From a checkpoint of a small contrastive audio-text model: text encoder norm layernorm, batches of 256.
Rows from block 5 of the audio encoder of a small contrastive audio-text model, named by matrix and row number. Rows with one number within an expert belong to one neuron, the router's apart. Each number is 500 + 40 x the weight over its row's rms, rounded and kept within 0 to 999. All counts start at 0. Numbers have three digits each. After the name is the row's rms in percent of the matrix's.
Before each expert's rows are labels from the 100 clips, of 14848, where the router gives the expert most weight on average: "loudest" is the band of the loudest frequency at the time of the peak. Only what is clearly more common there than usual is listed. The data: read English sentences (LibriTTS-R). In brackets: how many of the 100, against the usual share in percent.
# router: router (encoder.blocks.5.mlp.router.weight, 8x256, trained with AdamW), inputs 192-255
# up: expert up (encoder.blocks.5.mlp.up, 8x128x256), inputs 192-255
# down: expert down (encoder.blocks.5.mlp.down, 8x256x128, transposed), outputs 192-255

# expert 3
loudest: 4000 to 8000 Hz (44 vs 5.5)
router.3 118:456476492515456461475448556522548483492567529439455501515487442534494459540503478512585584471529501599575496470546550466461484562520528463463508558501484468561526490492524469466468507509491497
up.0 097:555397469450477517508480479432520503510540514482470504439472500468522493588585559480545537501468490577496536452536496456463434454512508498511496471534433498493471508454493563527499562503529431
down.0 101:481549585494523553499497493486490466526506498539557536518511541487499440472487472556501539536530443457563526526473553576524525433524465488489532454513526537507502509562531527491436435501512487
up.1 097:567427493507473485452582492483481510502457501552468534422493479473426501427502506502564451454492485480537541548570532526505481427456488506496445514540496525510469473464498505477524333498493413
down.1 095:477559471476382490474487489541447525550502543440554431479474487435571530519536535432502443473537562488479488507454477438539526469514474448556520407433505430546515426541461502512454486494563479
up.2 096:493474479565510596489521551473471475489570530495521536574494510551486548431523477464465544571435599532587447506473484552553530563467515485502473475519532473425461508532523478543493542496530467
down.2 096:444568465477469402529525481531450508526499493507481517521516498452448476517399517482493457466454542451505519447535506532434433440469468492506478504523525523472553531493481550530484531536532433
up.3 095:438483572512459481484406476531473500472451503501445525513586491490506472455521529511438439509407469489526514511480483470484548532532464528536439505456521476532537503518529501501591421522545481
down.3 091:612513434507539475502581502463535462560507474529548507497466482449431520509515441501480493512545530534491542549506476475462441523498523479461578475558546416484494469508457489512514523443457515
up.4 092:503453469472503510453533554565503408484534484481527510547518451441454595435497466593598477539432523426589487502551440495531458464495442507552479559511552564468472523518488417436494452467597495
down.4 099:515490514473562475474527529451380541413534511538475539509508535563500412540438502442476447469507459530479513571452549497477554497492575511437537548452477502430500471500523525463521553488462537
up.5 097:456462475485490404458564515501473452493436511537541524551512463519475565564531464445552538527479517518506499530523424529543456461497508499480508488509464488458506364537475489493513525505421486
down.5 094:533533498591451493500478417493487535482515483513537529480481561460476452463476540553492473470559492561492535489554562427461528583493436486508489488448514469495545543476462484516458468477542488
up.6 097:559475562528532493387452560499517519459481515519491516454475553441485466577478532417505535507535553458452540459522447445577529462534541565418495532511496504491520525503437524510461568517466465
down.6 103:500390486422504601525417559512487546567428517532483455437417516485555535467500477526471514493460458471590468434485591488432444527469458496585470481509464475476524526482560584523463484434484483
up.7 098:537474490416513500516492556404460446466537536489528516520442567475491536477456462468559537480471541473512580474553558493499483495577492536504540644497523494486479514416472515486464578469499522
down.7 103:476485542470435505500451481495515496445444488566476502508532431552493421508467551525493482482575455551525474564598483493530461462500503463503506412506469590612499505510512506429523508586482505
up.8 102:483523452480476485503499526444480496548545512477516487527490513574431521539477484479482581558439444585500478479488508529472469506546441467533411574577489453485429519448459497486477450518493474
down.8 110:463476541540553497481527499506501515454529471513402465506561513499542519469535526413505525490498530438487496522445543490515453500414486380472548476491478476532479546515470500494528479463439486
up.9 091:475505464535530488478519471414510490504416587503503545435486538489493441490503543469466528525503534476459487475492493537478575510506579518470540532526520426515518555513565513495451555468572518
down.9 092:497506557515489476472537479546477511485499465528501418525434531506472510528499490544514569480533456508479479538498503507473492569466453489491467529488498506462515484534477466537544454610452421
up.10 097:540492481550477538475555546560504534498469594546443522475474484436475506496499524509559523429521539523534474490471485529521512508501511474473505580434545549527528451548499550527534462494482548
down.10 095:501574485497525527538453536466515490541532450484491553534487480501490483532445509491522500520515480529541503458509519459461501459522524440554489490458497427482471555518496475419493489531496496
up.11 101:505520548519486558459527592542455532465491512449505451501531527480493472570450503495471535456582496482566491528429510432480452544540520545434532439516529559526475423512487520507483540485466525
down.11 101:549499464438517564541449470477575492529516452494525534467437515479452565462538515525491508480466554515490545476571454495501571554500446567546552554504470490443530494477479437469548514577519507
up.12 095:501450543461457502514527500532500486479501422464397476511421535460539508511504515493530502476513506455513569411551518413565483453560490582521556422420574469407555500567484485502478497452481509
down.12 094:410456562501536461464510447518497480480442540509538487491450553478533569522470517440563480487490545532530501587519516516509551535465545523515499494411527505498451477566520510467567509517472503
up.13 088:479487538548557499523483453447513597493547524502380521504536462499546445508498482515442511514453498505476446538533455438461539509489563578494462541391499547544518573540493476487500494530546548
down.13 091:559472446444511456506448470499473441485524531487533527509491525520464480498519464459574547510571567421513501450455506499564460482539512477526495413537557452465526422468532498502468484419505496
up.14 110:536508469446531469550459512448530503466463548527516583440508477543504474462500548496458541524518492528465487460495429505474497565575528483506549535500521493495573567465540481500457485454492484
down.14 111:449456486560544471468536471465478534502530490496460485537468512488473502457549502501482480495533537497500521561489481448472471521490463530521493419564484493529523473433403524512534476508549468
up.15 098:546422529478511573505539566474516523450521524538476497513491458513491535493474448480464533582502476449512563457505479599465418444477454508463488504480485533480528581464423464529486572479548480
down.15 094:496476449547560469464445497564523550536438514481544515440490530518490537541518502426554599535545510525462466554442517491485484501510526500445518510449486443502509439461506445492420525509486600
up.16 110:496431389558539459481528535450440457472566481489452494489540491438544485529461453519479459544468417497507548576425560472506495501482500437483506469545516547449484528448521472481511524469588400
down.16 107:520568524501499510469484499504542439526521554490527525487512539537439595497435479476509518441524558516502515490489483489484482510509461496460545549533455455475615452567456484522457477498471516
up.17 093:522502489505442474514497447486490510470524467449449512556461458528454513466451501529525460520485496469471497516474416542507524515535470576596566395438585524502545506507469471401463536430511549
down.17 094:522552499535526575525477570459539481474476494533581489432461486516552488551569532489546489502549489467549451490550580450481493483496549482410453543544450503530426524510545568509497518537512553
up.18 092:565512482545554511479426545436476525516530461587523478515451475503550523470559503450461583532538541450571511498505541540547449491475482514485443492490512496492518383442488512534472525487542513
down.18 085:478513527487510529429567478538489449501471473500559458508480555468483544534518495548443482373442470399437434466490490521461549529515526481520582500500458499565424546485509446471539448505427522
up.19 101:450500415503524486449491506495478485518501448494538518537545486476477616464452518572506427569566481545462524488513493513465468527482510475575565473476372464566532412429512444468530615515455464
down.19 092:513467527506472470510515509502449444508459531453446519455489469518514462553537411438529523411472517449513519442494502441515487528534466503419477525511566533545464565429473489502456504525492502
up.20 090:524462438500546497508516466556458449484480483536501518462442481493551491484582508512583490595420503488568461474485467505523565534477480512529565565553537494460472535478561463473531522632540564
down.20 085:467500537520510559479484507504501559383488460524553425582456505443454521558469506505427525491518457460474491569527539517460449446493510545497474540519464509516519448449415503540441539440454516
up.21 112:509562568528463458461447455483507486538477520449436548453502479493613453447518518477533522494484530445509543542475458530518495436490542507461610485449478490464519508489504520490433453495459537
down.21 104:443460540470514512499545498528464497445527517537562441539516599500504427534549514531494541518481518526451482486561484542482463436410510591472488540513515532576459525501492444520497521504455493
up.22 096:462555445492538492498555487517521518449494482539494538443449537520448547492523528398387435490513499466489542414511421506519504460493521520455509531487410434529476485568456491493519585435482443
down.22 095:496505519478511518450447499448475456605572523547438481534519467490544489515536415478601510488521498519526484550503627480468482597524515479574443457475527552498482496512456585495464505543509453
up.23 103:563436546494484550428538438472466502497502530526479533489517465483469504537556483535503524603511565560572547504453544492603496502512487525466556479470483449492489549538407434500513440541482486
down.23 102:439483498502550462423501507425532498494444484466517492567434455487486558522418455465443514498480489497465480398459435488443498562505487554508536545521467569535464518515469455526484523472564543
up.24 106:505501481481467521439443548445468520490506472548569496470478506499490450481459501441558554481578449531496481547533564527490449443528517483453491486499465522486494450571460497467488499425495526
down.24 100:564536553487479496509545488540530501486440554455450479509534514533528515464548506564578480503461502495422497433488448517476480499517499495505515510484543486530504512485469464500515571606555445
up.25 104:489535509541462526515514404484512469486505436542500518524519530542480504505473472578498486498495503508603419519483470501464448545466492450516492512480497521495476504485487476543512445467546467
down.25 106:469454440488604526489524549436488518519496518528506587458442541510491489423475524550524482464520470494466527539505495465505531436481473496518533521505532425406536501480476511520490515457523490
up.26 094:520466480480505519459492516516500478492519495570502610519495492512516429482514451479446455453482475477491547501527512490538534500499443435470457512478502460575505435512393497475466526502525403
down.26 093:476481490443495460487511459495435471513435490425470442495490549474469519551467563476502542469474559488550540490493481544553528516498517568503549445481530517518422549468560508451521453498539594
up.27 085:466551443458521535513537515497419503536575480571455520495501472547482524469585492497473500492521561511372487589520516485427505464480510486554512482457560548483442505414453582479494501481588504
down.27 084:528430520538428485512539535560534512487517535470541480469503570541520468507411493486582461563519469540536496449480490488498487527508489497484520530494471470468554462555506437551477534488438525
up.28 098:520435500469507501457487452512487449529464491425525526509542485467517506429483466538573611494482582528552465455550492491511488455546480493562552575499517414466527552577468457485522459531569527
down.28 097:486516483483460529457439523473533528499516536523519543437512507485432501550520535485474558455540438519479527495471497513559473552522584496466511497489478524554499505401514519521507519561517481
up.29 098:434533553506525460493537531498447523464445485453476485612486490467511531495436535452457495501461538524459464487525438513545475463526427520544549416457547507502515528481550479503475446528486549
down.29 107:596438489466451576532469451476582504480446448529565544461478520515411495582487487459513457494479454490481520448584522550515532606474515502426477490512480492543560566472503434538478519494536536
up.30 105:524434533477505488425517475453570552500516431478482490475555501422532457517479519462489440473502539512518489509400541451562499465555510489549552481520516502523571507538480490513501526595478579
down.30 101:521421448572460540528492507455538535562456532476459500540517546540531489521567496463533537514375562510502521437454484580454476497480561441505490523494503527475484487511513518471417467435495486

# expert 2
loudest: 250 to 500 Hz (57 vs 14.2)
router.2 093:512487508557489484493586446501538547573525533474518465449581518543474521536593486531488506521517545510506554515502435582473526502543483493513506535493528538524575528540513518525537532562519537
up.0 114:493507534595499497477495495518446603512520478523576486495490472495476495510514525490554509487431530500559554481524532490424526546470511470449518497540547493504426451497519483520480493554472591
down.0 114:518515516457500518457587514568509486483498482501517504537511547458493476490524505493449506479474557507524527506482502555510463561449512535473550458525516496498537488524447541464573500493566487
up.1 093:536541503500476449544507507533518510451468479545430470556568513467475455523558556508440461490564434510488517483504523496583483514461503518582486525524476456535462425603522406485605488525509527
down.1 091:498465498471505515510405524541462454496492458482529512441471473507471437521473518568499500537534507532511506484491451436499512580494552542553438460480524551510545515466450566536478500455482558
up.2 081:448543568462555469487446496518469500514501479528467451504499443559480485430526564539521461534467451553514426527450478523462480520561470462464523473511490458540498486450587420466541554469540526
down.2 087:449554489484537545511491473587477511504533453475446513520487489428474524462529471532463492493515497476507467507479564509564482424440557511513510493454531461530444478437486442514503432526457493
up.3 100:542544441560523488477444519451551465545517462495498470461495542447454502519489450505575435436486491471513412555496522590571470439460478523523526478530539488496506498446570434460455523476525545
down.3 103:503466489544505525572462535497463472517469498549461565545521521509535453456520483466517509504466482493494461451507491484507481476433507495478486503489499523596518506474504483463495524573476533
up.4 094:427541494511500426487461509542474608498553510541456521507468406588480431501527489502521423451449467495533551536502583525426530537500429538512541573504533467465478563542513469515525461508472527
down.4 096:512477468562469600518563533486536515477506469581450589507492529538483500414469541551533530519512506545516539473482596476480447464485513475516558504515495536499437525504503475515499503445484514
up.5 099:504424457433513498447487489483490472444464464465444475511491533518514576471553592486454463448505489529477487486453498598513557429540466461482444524463517521446480499476542435474504436564498504
down.5 099:546483483498537515514520445468501565574534467489522532504515500459516535497436499519514541492454537443504458503523562508516527544627485421490468439491488503494431611491491490484534521484558465
up.6 087:476481484461528517542484579429537535463486556495490520477450442479544516419479551553507538447533535488548544478545497519484508541493552415424479521455440515491465542492414500489552500464562513
down.6 086:532476556550531487451522478568487478502525451536553423504504540469510550505498514537426479531500564512368573472459506565596416549495538485503532451508482576488456505482515555491427518483484491
up.7 095:478491566454483586533557508462524448510378506465575502471531513492565483471527468501513522566477514483394568441526537521508519565506514522507419448437432531524533534552555487415461477501496528
down.7 097:521538458487496469480500596537480537477546452512437497505453481508447433476485487496543499475577579388530468518463485493530522468496518492467524504504588516574440495504439520516578468425474488
up.8 109:571464448512501508548448557490543572444480512540475504479515489509460464487542559517502467459533477507522532489528506508580533487448461486452508442541569391489521514585424515424473599467554521
down.8 105:459533481495498446576508438539546465492523503457443514474487454566498576541464582508457463541537469486485487486488500464486463505533509494546473587562490535493533505470571461479437461529447477
up.9 087:520486474419509429446516467559532401456414516475424540487468509502437602490514475453501555473455535537506471484482530503512439434449512503548524553555363478541553521490445546445494543445453443
down.9 095:540492516505516506521506515486474498450537480497542457519529517448509454545442552460548542491506483540497523446470558536471495613447489458539461524435486499524472491439499457512526478506487540
up.10 086:513476579447549496538517528487523486479458450516512500528473500450524550445500541413483520478480512521484432409489486459499577514435489506498429485526528471465499499514476479476479477507487497
down.10 090:499471563539481445551596466419494538501457458439503454482554566461493541516538493511557426499528465525485531525541478497545505513539498448536548480566565507512496479476512476454547593529520559
up.11 114:496544540543524545511463585509516508492565523464494445445484523491460540514498430526434422564498571473514521494478501451463454483436497507550588461443440485501482474491504486462494458549463425
down.11 118:498420502544452550446567514458520486496484466573491485516544498470551477521464514501502511442549533486451525574515500480569571484557519464487535483546546512515474474511465433499477476529476484
up.12 095:570481448434473517452536500460469549531510547528412599532516470477476464541506542455491513539486525503537462560457444499457503519472523550483466535495542478488469535473532498567487522471577474
down.12 091:456450529459557465499528521506557529452522478427550481547497507467485579495542489484534453535506451440519495487501484547461489558473535563520470485535504545433487537510545563486556554553474506
up.13 102:481488495536513547548493518436462454437503509525453480460525572491558491564508476411380539499515499484454530473501524509491478474455470486434461484489523476518520526532524528473440529511456504
down.13 099:451470439511514442510505517544555506500492500438480454484508510484439490488547493487481429561556438508510515524502459527517412517491564494474462541483467529530492446478491475523497457513541483
up.14 083:510467547433459522435525508459457490521517518465446555513528475434551486484506475571449487555533502514591480410491475496511552437509489461473410499515466483532504535508456472429467467524499518
down.14 088:525430505553508502497519517478455455489525478503502471507499490438458475526445450479450485530516424477362508474476498551534443626445519530527529510484476501486531506449527440515543554481470499
up.15 094:483504549470536485480565458494477451416479556473547480487528584561469431521533459483520471507461386525569479458525465522560548462485493576441482470453511459520521521518474521541488488469510599
down.15 105:544537427488525529497519460506517519509465413534498557524541519477505586489543471548608490527490478485501577466512501498485494538501463420513544566524510464496454475504564486534534454476456529
up.16 102:495413491538540401449513528503470418455469533500426474500478435485475468403443445483461589450446534482518536517502495484516513516476522407523536530422526405520580483469454496541492483485545521
down.16 105:436423536493479586473518502465516517490515523519553511481515553443510502503466470465488499508516388482421555578464541493463510492464462564556545484517438477485488486399500525498530575462418541
up.17 100:389562557464507495491551453421569482513559492485488522524481531552510537487460536479559551418494478491525473572499535453528497522519468469498429462473549495486534496489541532472477487576491497
down.17 102:541433538439497562469513503498433575468526389510544446537437425495484524447519510588428494528481491522464508486463535510483576540489563539480524517439515514554509508550502504481497555480467530
up.18 095:481519567575509550491539496484511554476528598517496510531521493485531467471544442532526491536485510499552511522512504514516512552488524501499518530543462476518510488504466505495537550557462425
down.18 095:567536449461547558455507544499504463535521539516539496462523450475507482554548544447501478417470551526510512449475451479494455520529452498516502525545559557520538504430525588483460531459575514
up.19 103:543511576533503525478515568445565526499480562533406525507468541525505525508498464497516453495464588465475552513502505479495472475456561538504535517459514484572483557551507495455534471535495513
down.19 108:482496495501512418480565461582410473497509477473507519514506500504506447471523522477528542481511547542517478439522505461543554521453402534395584454487493567459465555485500447537518549456536508
up.20 106:484502551467534452515440517533532482534547462547445454453499547457427471511429538514524562498494555510466582535487498481494529473486518474470530472512557487429509550440418545531531504596558577
down.20 096:507392487473528435532477567468513561508545509504537480567491489490503574440444502430504489429529533490455521455504487466426464478551531556524502507567505520508536488567519509480474489551545487
up.21 084:472521458454538491553529443519450516496522484496537494481535420531515454575499489473415476542518483562462527469585550509461503510497524453479475418518497485561528494424587555486490489464493473
down.21 097:384540513461476505508527568477488513523467517521447491596541466499566503500504506452505503547490529472498480549534505467553517553512527595468484516508426531530484573508523521500513460597534441
up.22 101:503477525454481480492507496522530455549567520512502479497447565461501515492506437463470495599552496493445486528568545564450444467479476485514562530543481491421536480474509595499415467513570524
down.22 097:438434496538470558481431481476486492506511447457484522475503497500462466460427463547439520464484492450501522428515466511523517462483497463503514471590521574555451456511513520480541503531494483
up.23 108:525404504490486491542481551424541531471560441467521492458431472489517561466511524511509514476456452507475547483495510478540440545452526442438523553561452456526502499479438541527520531532475430
down.23 106:457538494573485413507422540516476450489429527473556547493485470531511607558494477488445482419537543507520506533500510554459524411464445505458543469436511471495540487474530513432491572497458549
up.24 099:500552490511480567563458526503528556542534467466487501470566506549501467502533529511477483497586512506507425494554448493510470459526527479562503550517547468513502525552480525531515512449510437
down.24 099:481490466440465537473523509498450527472516429508507506576461413525516515455450480535537507526480404535570513461525506502506503530577461544477513450479546526495520506524520598480474544487492490
up.25 109:499536472544482510484521423383491491436516485495474472509527442467434531522441563494488514545429534480547509427507488476486443480550505508491504580506484506554573488477508547527482542499475508
down.25 106:484492573514434489431532539589455457493492536547516483477523463498471448538521527521467540501524413536478472467481501553484456422490563498484489485427481502503506547503479514486500458515462446
up.26 097:489429488532512470496592525488526507461468528536402486456452462513543497496473456492563395505458515585541524473519518562538533572530452485521503484529501488519503480478520536488485427444505485
down.26 107:498491463484571457461461515449497475529452493528460457532564526493475565458441520449494508435442512560481467595538484531469503483519484511518512472448516564523483510546428533479535494514500528
up.27 086:465503537527493432476459562434514500476428552540486412475535505439599472535563489479494555461458458484534461473529463493565467518539482518530552497531510476427467544497449540480418495506499547
down.27 083:572451431489493538486470490507476565479552418452458534513547511578457483413560541419605478494450467505467516540485522495426484484496539455586437503440455512518539458464494472551480529484440457
up.28 101:524518476525565548538459513529477558542537521424460494547519452481475488522530477457535517541527529553513506509486485451533520526484538518467504479477458437451507490579561488512482516480543481
down.28 097:432502529500465453545462517478490470573517463546504592461486443529506507548519545515421491511410466503522493509564446509433437539521507497513430545544559527512520541466525438400535550515483516
up.29 104:489457496517480519608635444488510537577444434523474467508473475482550444486472514500470497505511439526519528503545486519530518511451473500509504540511538549559531489514468454528494529534503506
down.29 102:507535475461506550411469531456488456546548576506474479455528487492414448437480492463598529542502528541557466521582540476545487502493549483507485435514559464525501552507523505535454510450513588
up.30 080:534473549400506514578520509497505521501482535493486571479569475506517476465546444522491415478508552456501526450574459497482515518452539569458529474478473580537499499596490548515491471567565534
down.30 083:457494543449488546475475453461483438470514563509469497438474482448520388549509523437494438452489451442513458488495450492637488563468476430546557486528473561428565497548500441469454454483533491

# expert 7
loudest: 500 to 1000 Hz (47 vs 6.8)
router.7 092:552505531495503485494439516543444498495518508481528418487487519526485413484535480546468529463469538440489441547421479514577546496499491487536545456538531423505447424483433544494465528473475506
up.0 106:544520509506527498456503513470479535479506506561565522504459509478431467466496459467449459464452499493539547554430472513537525438563502422490502529497470428550416557482531573474430480456475418
down.0 098:515539538501524469442523573535540548499440561419469545580507549487520555528506521487526486505437517517453458487485536469506424497429530506492502517509537494497516488511499498524497530481560536
up.1 106:486534534469514472518569531528545487542470521573543459524564488438478486499555516516474510531499553492531490528465534458444518536489434487479449566485493525478509516485537515549566501581537465
down.1 100:465490403519511584448482493431447563499529463489459528497494554529542599533474541505559556495536492559511460492467465543444442486492476460472528502558524497590481473544474538528501499442500538
up.2 107:453515488552460552531512531459478451442596467464475423559503415479466481527491494441470462546465556451489477529539451548524497440539543640494500502530497455496430465544522504498484564478500499
down.2 105:523500509470510458491495476497498572572421448535455496475496594465470430577510478443545521461532540569402535518456553543431526518476425438536500432539501557535480491482514488506483419525522550
up.3 122:488505501560431458529510492449545506497540435506459546482514540547565469521515492565388496523564516507470509477487461477466483530504443464601568572476488518416562449495542499537459493521523528
down.3 112:513556575537520572508464526459513476571458489510493471517492549509479474470475550422482534484462569448452474514515525529506434524452494482466448467421477530538483512468535576517535447557455511
up.4 089:436475504550521440512495482457513475514513527464486518489505511463512561429509518494478459501488559467515518528543565509469444578516452576478440468572539576444461468570507449575443516588491517
down.4 097:532519537487498508525541559453517559401504498540492528500485488556425480468486447530477449480540484514495470481494486488521498448577571498496537501475486486512479549456449478488540478457585526
up.5 104:559517467510529506430440461494476458491499549558546429532507596468537545479445537512471421485526465544546475479521496555455468536512503453487476551432514512497541479538547521361456626507537477
down.5 095:452522483548525486536565511468515567477464550488475479488465491522509532450471443507594452577452485431433539451504439498563496490528509542412434474530495497476459580519483514512557545544484460
up.6 109:417523538498539559496471442485426435532519526506500554492532511482519439503539552465520529502441492511494406530473409504603478478503525450486467518466486470483508477474543539491448545485555532
down.6 109:540451565464489525477440498439550496538458540534526517522542583513487483444506528516474490556567466469571491525563556468519497481469503435516534437553538512485511492518488420499473467489534534
up.7 098:483589500481472547528569531460474507523495478528478531483516472535536449567462479514527496542491498544571528513525534507530444479535486448493429465508616473483512482443456522528537501526560455
down.7 101:534569529450504476459530475523447571479483465493593530538495475495491529552487500543460483542434494515488489479490451420495584445480468487448479594412501455520529572487517537482471455451451522
up.8 104:506490465457527547552416470476445490524507451482481450471502473534479489497509567524464485495471554420493552539439476485493443496522428597469455506473532476586564514521493452498444551491454551
down.8 099:433516501461561466536487561521490528518456513533522458574484476494552484494462535493452522476572520535428475496535503499502497442449528415533567460531490487478485491506547513555534427521500520
up.9 108:440499472496537548547504570548522474515563570510445492447497562558494555490526444456490556464502523495511521485418512518460465441432519501520473520498468447498518572531525508497509460572505461
down.9 113:559531540485503495446515501571485564506454523535510546521498534479490492529523564546430558469509530534454471588484562538549506452488476500454549531491520483464517501452428485525429501441513539
up.10 102:443572476493459526493577422437543434514531550484482536559541495498522537479482533436542535444434489550521480547498546478507567493446474520477509485453366471505417464499453471458468537521434491
down.10 111:538455511536440484501560523510505476460512476533459550450495537483501458543491531451557456523506519445503544468616449494544507532558597525482453486567566572481514489485536537465528466482515551
up.11 108:542531540467446485479498443491555484500398471474491479545509458540521470496528458557399509479512462515467433445453513532481526470488489499562462499474486497517455482535477488597531496484455521
down.11 116:412530521508491518522505493521515469440486464477551516474460514591475462510529485491475541446490555459523505548565440600406553504565498517472461509526378498514495502449516492522463525506432516
up.12 087:520476473590477485485524535465469459445491488475505508624488544437455450487504528454534562531509536580547514520564499498472449525560484403492546485493470548462490488603587484451509548482541526
down.12 092:535509478476512527529496452588521603480492502504496441433491573488505485504449503499560491434506461517448516502573517532490520522556454600471499511452499481514515458483521440535475468463499481
up.13 102:496514513525498524454466445546453428543460442587461462525506487503607498532447504491448522486473475539470548455559517508488477592504455365474554501493578565496538547484488552542542496488529471
down.13 098:491550453480516500462466550447447490408491539461522544427545550511487459517482548576466486469489509517602529495493500460474486520551473517505498520532545449462592472486591476506517553502488526
up.14 100:560488548493492557513525412440442433491511509507461468488507535440529560445452548482416474432559523465425581533535502506544459494419558461497475526525532417519472556483453499510553521557499487
down.14 101:483490535459477465522477520514489507574551498494499579537465504478451440480514511479513515545488463562569553512488540407442524530516474516510461480521489442516524471454538530500458537515496563
up.15 103:525458470505489451499522583477498480517489455492501470480488531592490489477497468589525531558425538517551500528470512536461418489456472487495528595554529521452455558559410518509485544502466538
down.15 095:604540487525460498443496533575496518462484526472523531471476497494420523536509503443536498517541559494475510526489522478569531525535529493487529417467455490551497396457517515509470443500485485
up.16 100:489536528462465461483564530524510522512454516489517485551492483461519456538479530450464511497454527546532493400499437534434426459547459480465540463510502520541493525498430538496513481552476475
down.16 099:496534523599452557529447458578545494450527530538522507505495541498428447492520498464505498463530430478483500571536458467499555435466509459502532468508510505524471527559547529585464482407486496
up.17 123:543507424548489510476480407486564472520514526514453516412470424439491485514479519528528451510483476472482526538520488506473446528462473520477476503547510515511498447454533532518473491572472525
down.17 118:409453472438519514482497511441405425443476544490519509481519454523532502485549454448491548459548459531537433466511544554451511535521518452441543510501523442537520531494514472476435530483510534
up.18 090:513498448520529539543529504468469477571516463477504404600471529448504527464551432447522574563410455582532569525489460412487502481567588534447465510501436520465482529488511490456474507562484543
down.18 098:545479479451511488510519514525518489488477426503575537452593542496406460427417512516484436468543536473502442484571518501500493566490592486488503484530528464510551514480470522514520526440470450
up.19 083:474511555429472503526520529458520494469537442549499478488510443479601511552504593526516507553501539481513479497516503550440512498460462488525511539504492512444421458454430449481523504504549446
down.19 081:486507440505440477442410545479520474519520543468398502554485485518492501484499511449566509465532498438509504534470467505479483444448493529511493549466456481578463522492513482517595567520500430
up.20 096:523518494495481600564570601490562504536501579493510513586504609486496507519509507476488475563485483443498526477570485476488434486592439486483545538481474498522556533539457527476523451463504475
down.20 100:576557481518491469467536450517537467517511467543472482542471503549496521488453495515555520440476472578508410521480457510526530452473501470448481531504519539485512543418602425508509461494541537
up.21 090:523410423471501520531536525480518494538465562549477474501569531592476535437508466528438517500520535500556465488476509493524519469485517421456456476498536528506561473409432474549540455505490496
down.21 090:416533508577533502505507470505517521479532439482549460492535499485532463464418536461547461551569515476521518531534496487450522475470433486539521498455514498487511475499502541539563459534413442
up.22 091:454473501515438557487480467539576535554548517463494463577498512548472479465537454508560545439523527535532532530485494455492531487511504453615500492441524437446518495520492504553490530511409522
down.22 094:524518509518523478546508520492507475496499511499503451417511463538515508505479525459528495537515452503410509515508547430495489444468440514486522560527512489516545512463545545551485514384517529
up.23 086:498425528526515476426548438451448448442491563509498502514521528498522486519418442501550509471523438485501551426404518446488449536533530531506458517524495481524519495525480461432445511564455523
down.23 087:518449508475572506499498541540536506542458521470508539515461483512448564502475503467477494489449577496525509500522516580499482467455559487486520567596501453509503560535506555515527493495523493
up.24 102:457498492423495418539492516466557501477555435490553478453443458505573548506489546563505555461563474458467486519508433588552486497470524511494508436486487616516491532463498490506537512569457528
down.24 102:467478473584500532503464456501446468494521516416500499486515490470479460490514562568423530462516459461575496458549468445394484584496506457462456467494526453553541559523477524494491518541454517
up.25 100:513499523498471475440488501486487494487493520491499441487539481459490436510505514497518541482437547458464467450481583477426460470450511487501484516484510460483406548412529461506514504598520571
down.25 100:501477472517510459547591370528468478446516492488557549476440508445498445493509497457488477461581468464559561535489481489523503509487414545488560435494530531522501459483463511452453622483440522
up.26 093:486498499496566475521456466541478514491456519549584564435482520507559452516463492476490490473496429482512530433436508429603523491483447525507434502497572471475546535495541460574521438500537481
down.26 097:524511479482528473487584475511455519514427501569502471511553510556478492496518553517458556489565499499477471494551470535508493450497539481504533474529527464543456496511476463505534484487503558
up.27 105:482536497526504459463536425546475537469492493485548519486537554601480484472532450528468495518547526562470488494436561525526503494446539535485425549504523551498377544458551486495551528549510538
down.27 100:522474419490494527544450537519515498535440511449432525480495452554478509473607537437472488464502489468502497554475486552481518533651488439535478530542458430495479494472471521470428455499525500
up.28 091:508522496513488543528563533475489563486424439514528501507479480479458469471498512466536563540451498538594437467492574475523409443574477510497535504429451489501438561491567545535527533440516424
down.28 086:531538515574473469501520469508453521475542474527498497453570522548466505512453518434516478520608543464511517466393423504518493548508484527555464508523479497452472518537442439449471460417466571
up.29 104:448494547436445506483495613511554425445545509558515457512506415519445451501435590443417499469449525491502540580512476472495506498455456464482480516496489523556534450511527482534443477486506459
down.29 100:501415488540491549488457492542517514550479514509456492493489568472536461530543495535539532526529457469403461519528482524473485458501443551496548495427533560527503522575489461567500547548482512
up.30 094:466498376458543447525484428528570404455549453569513489502479547536452518571502540489455571529475506565493458557541512476534498577493504460484470496477550495530503545557536490586495476472491472
down.30 092:569620625547472504509550523458568531497541562484491495465486386523472510519575544505520502465565550479511557539538548500474483523519455500498509518512469540478503470458554467494538449467516556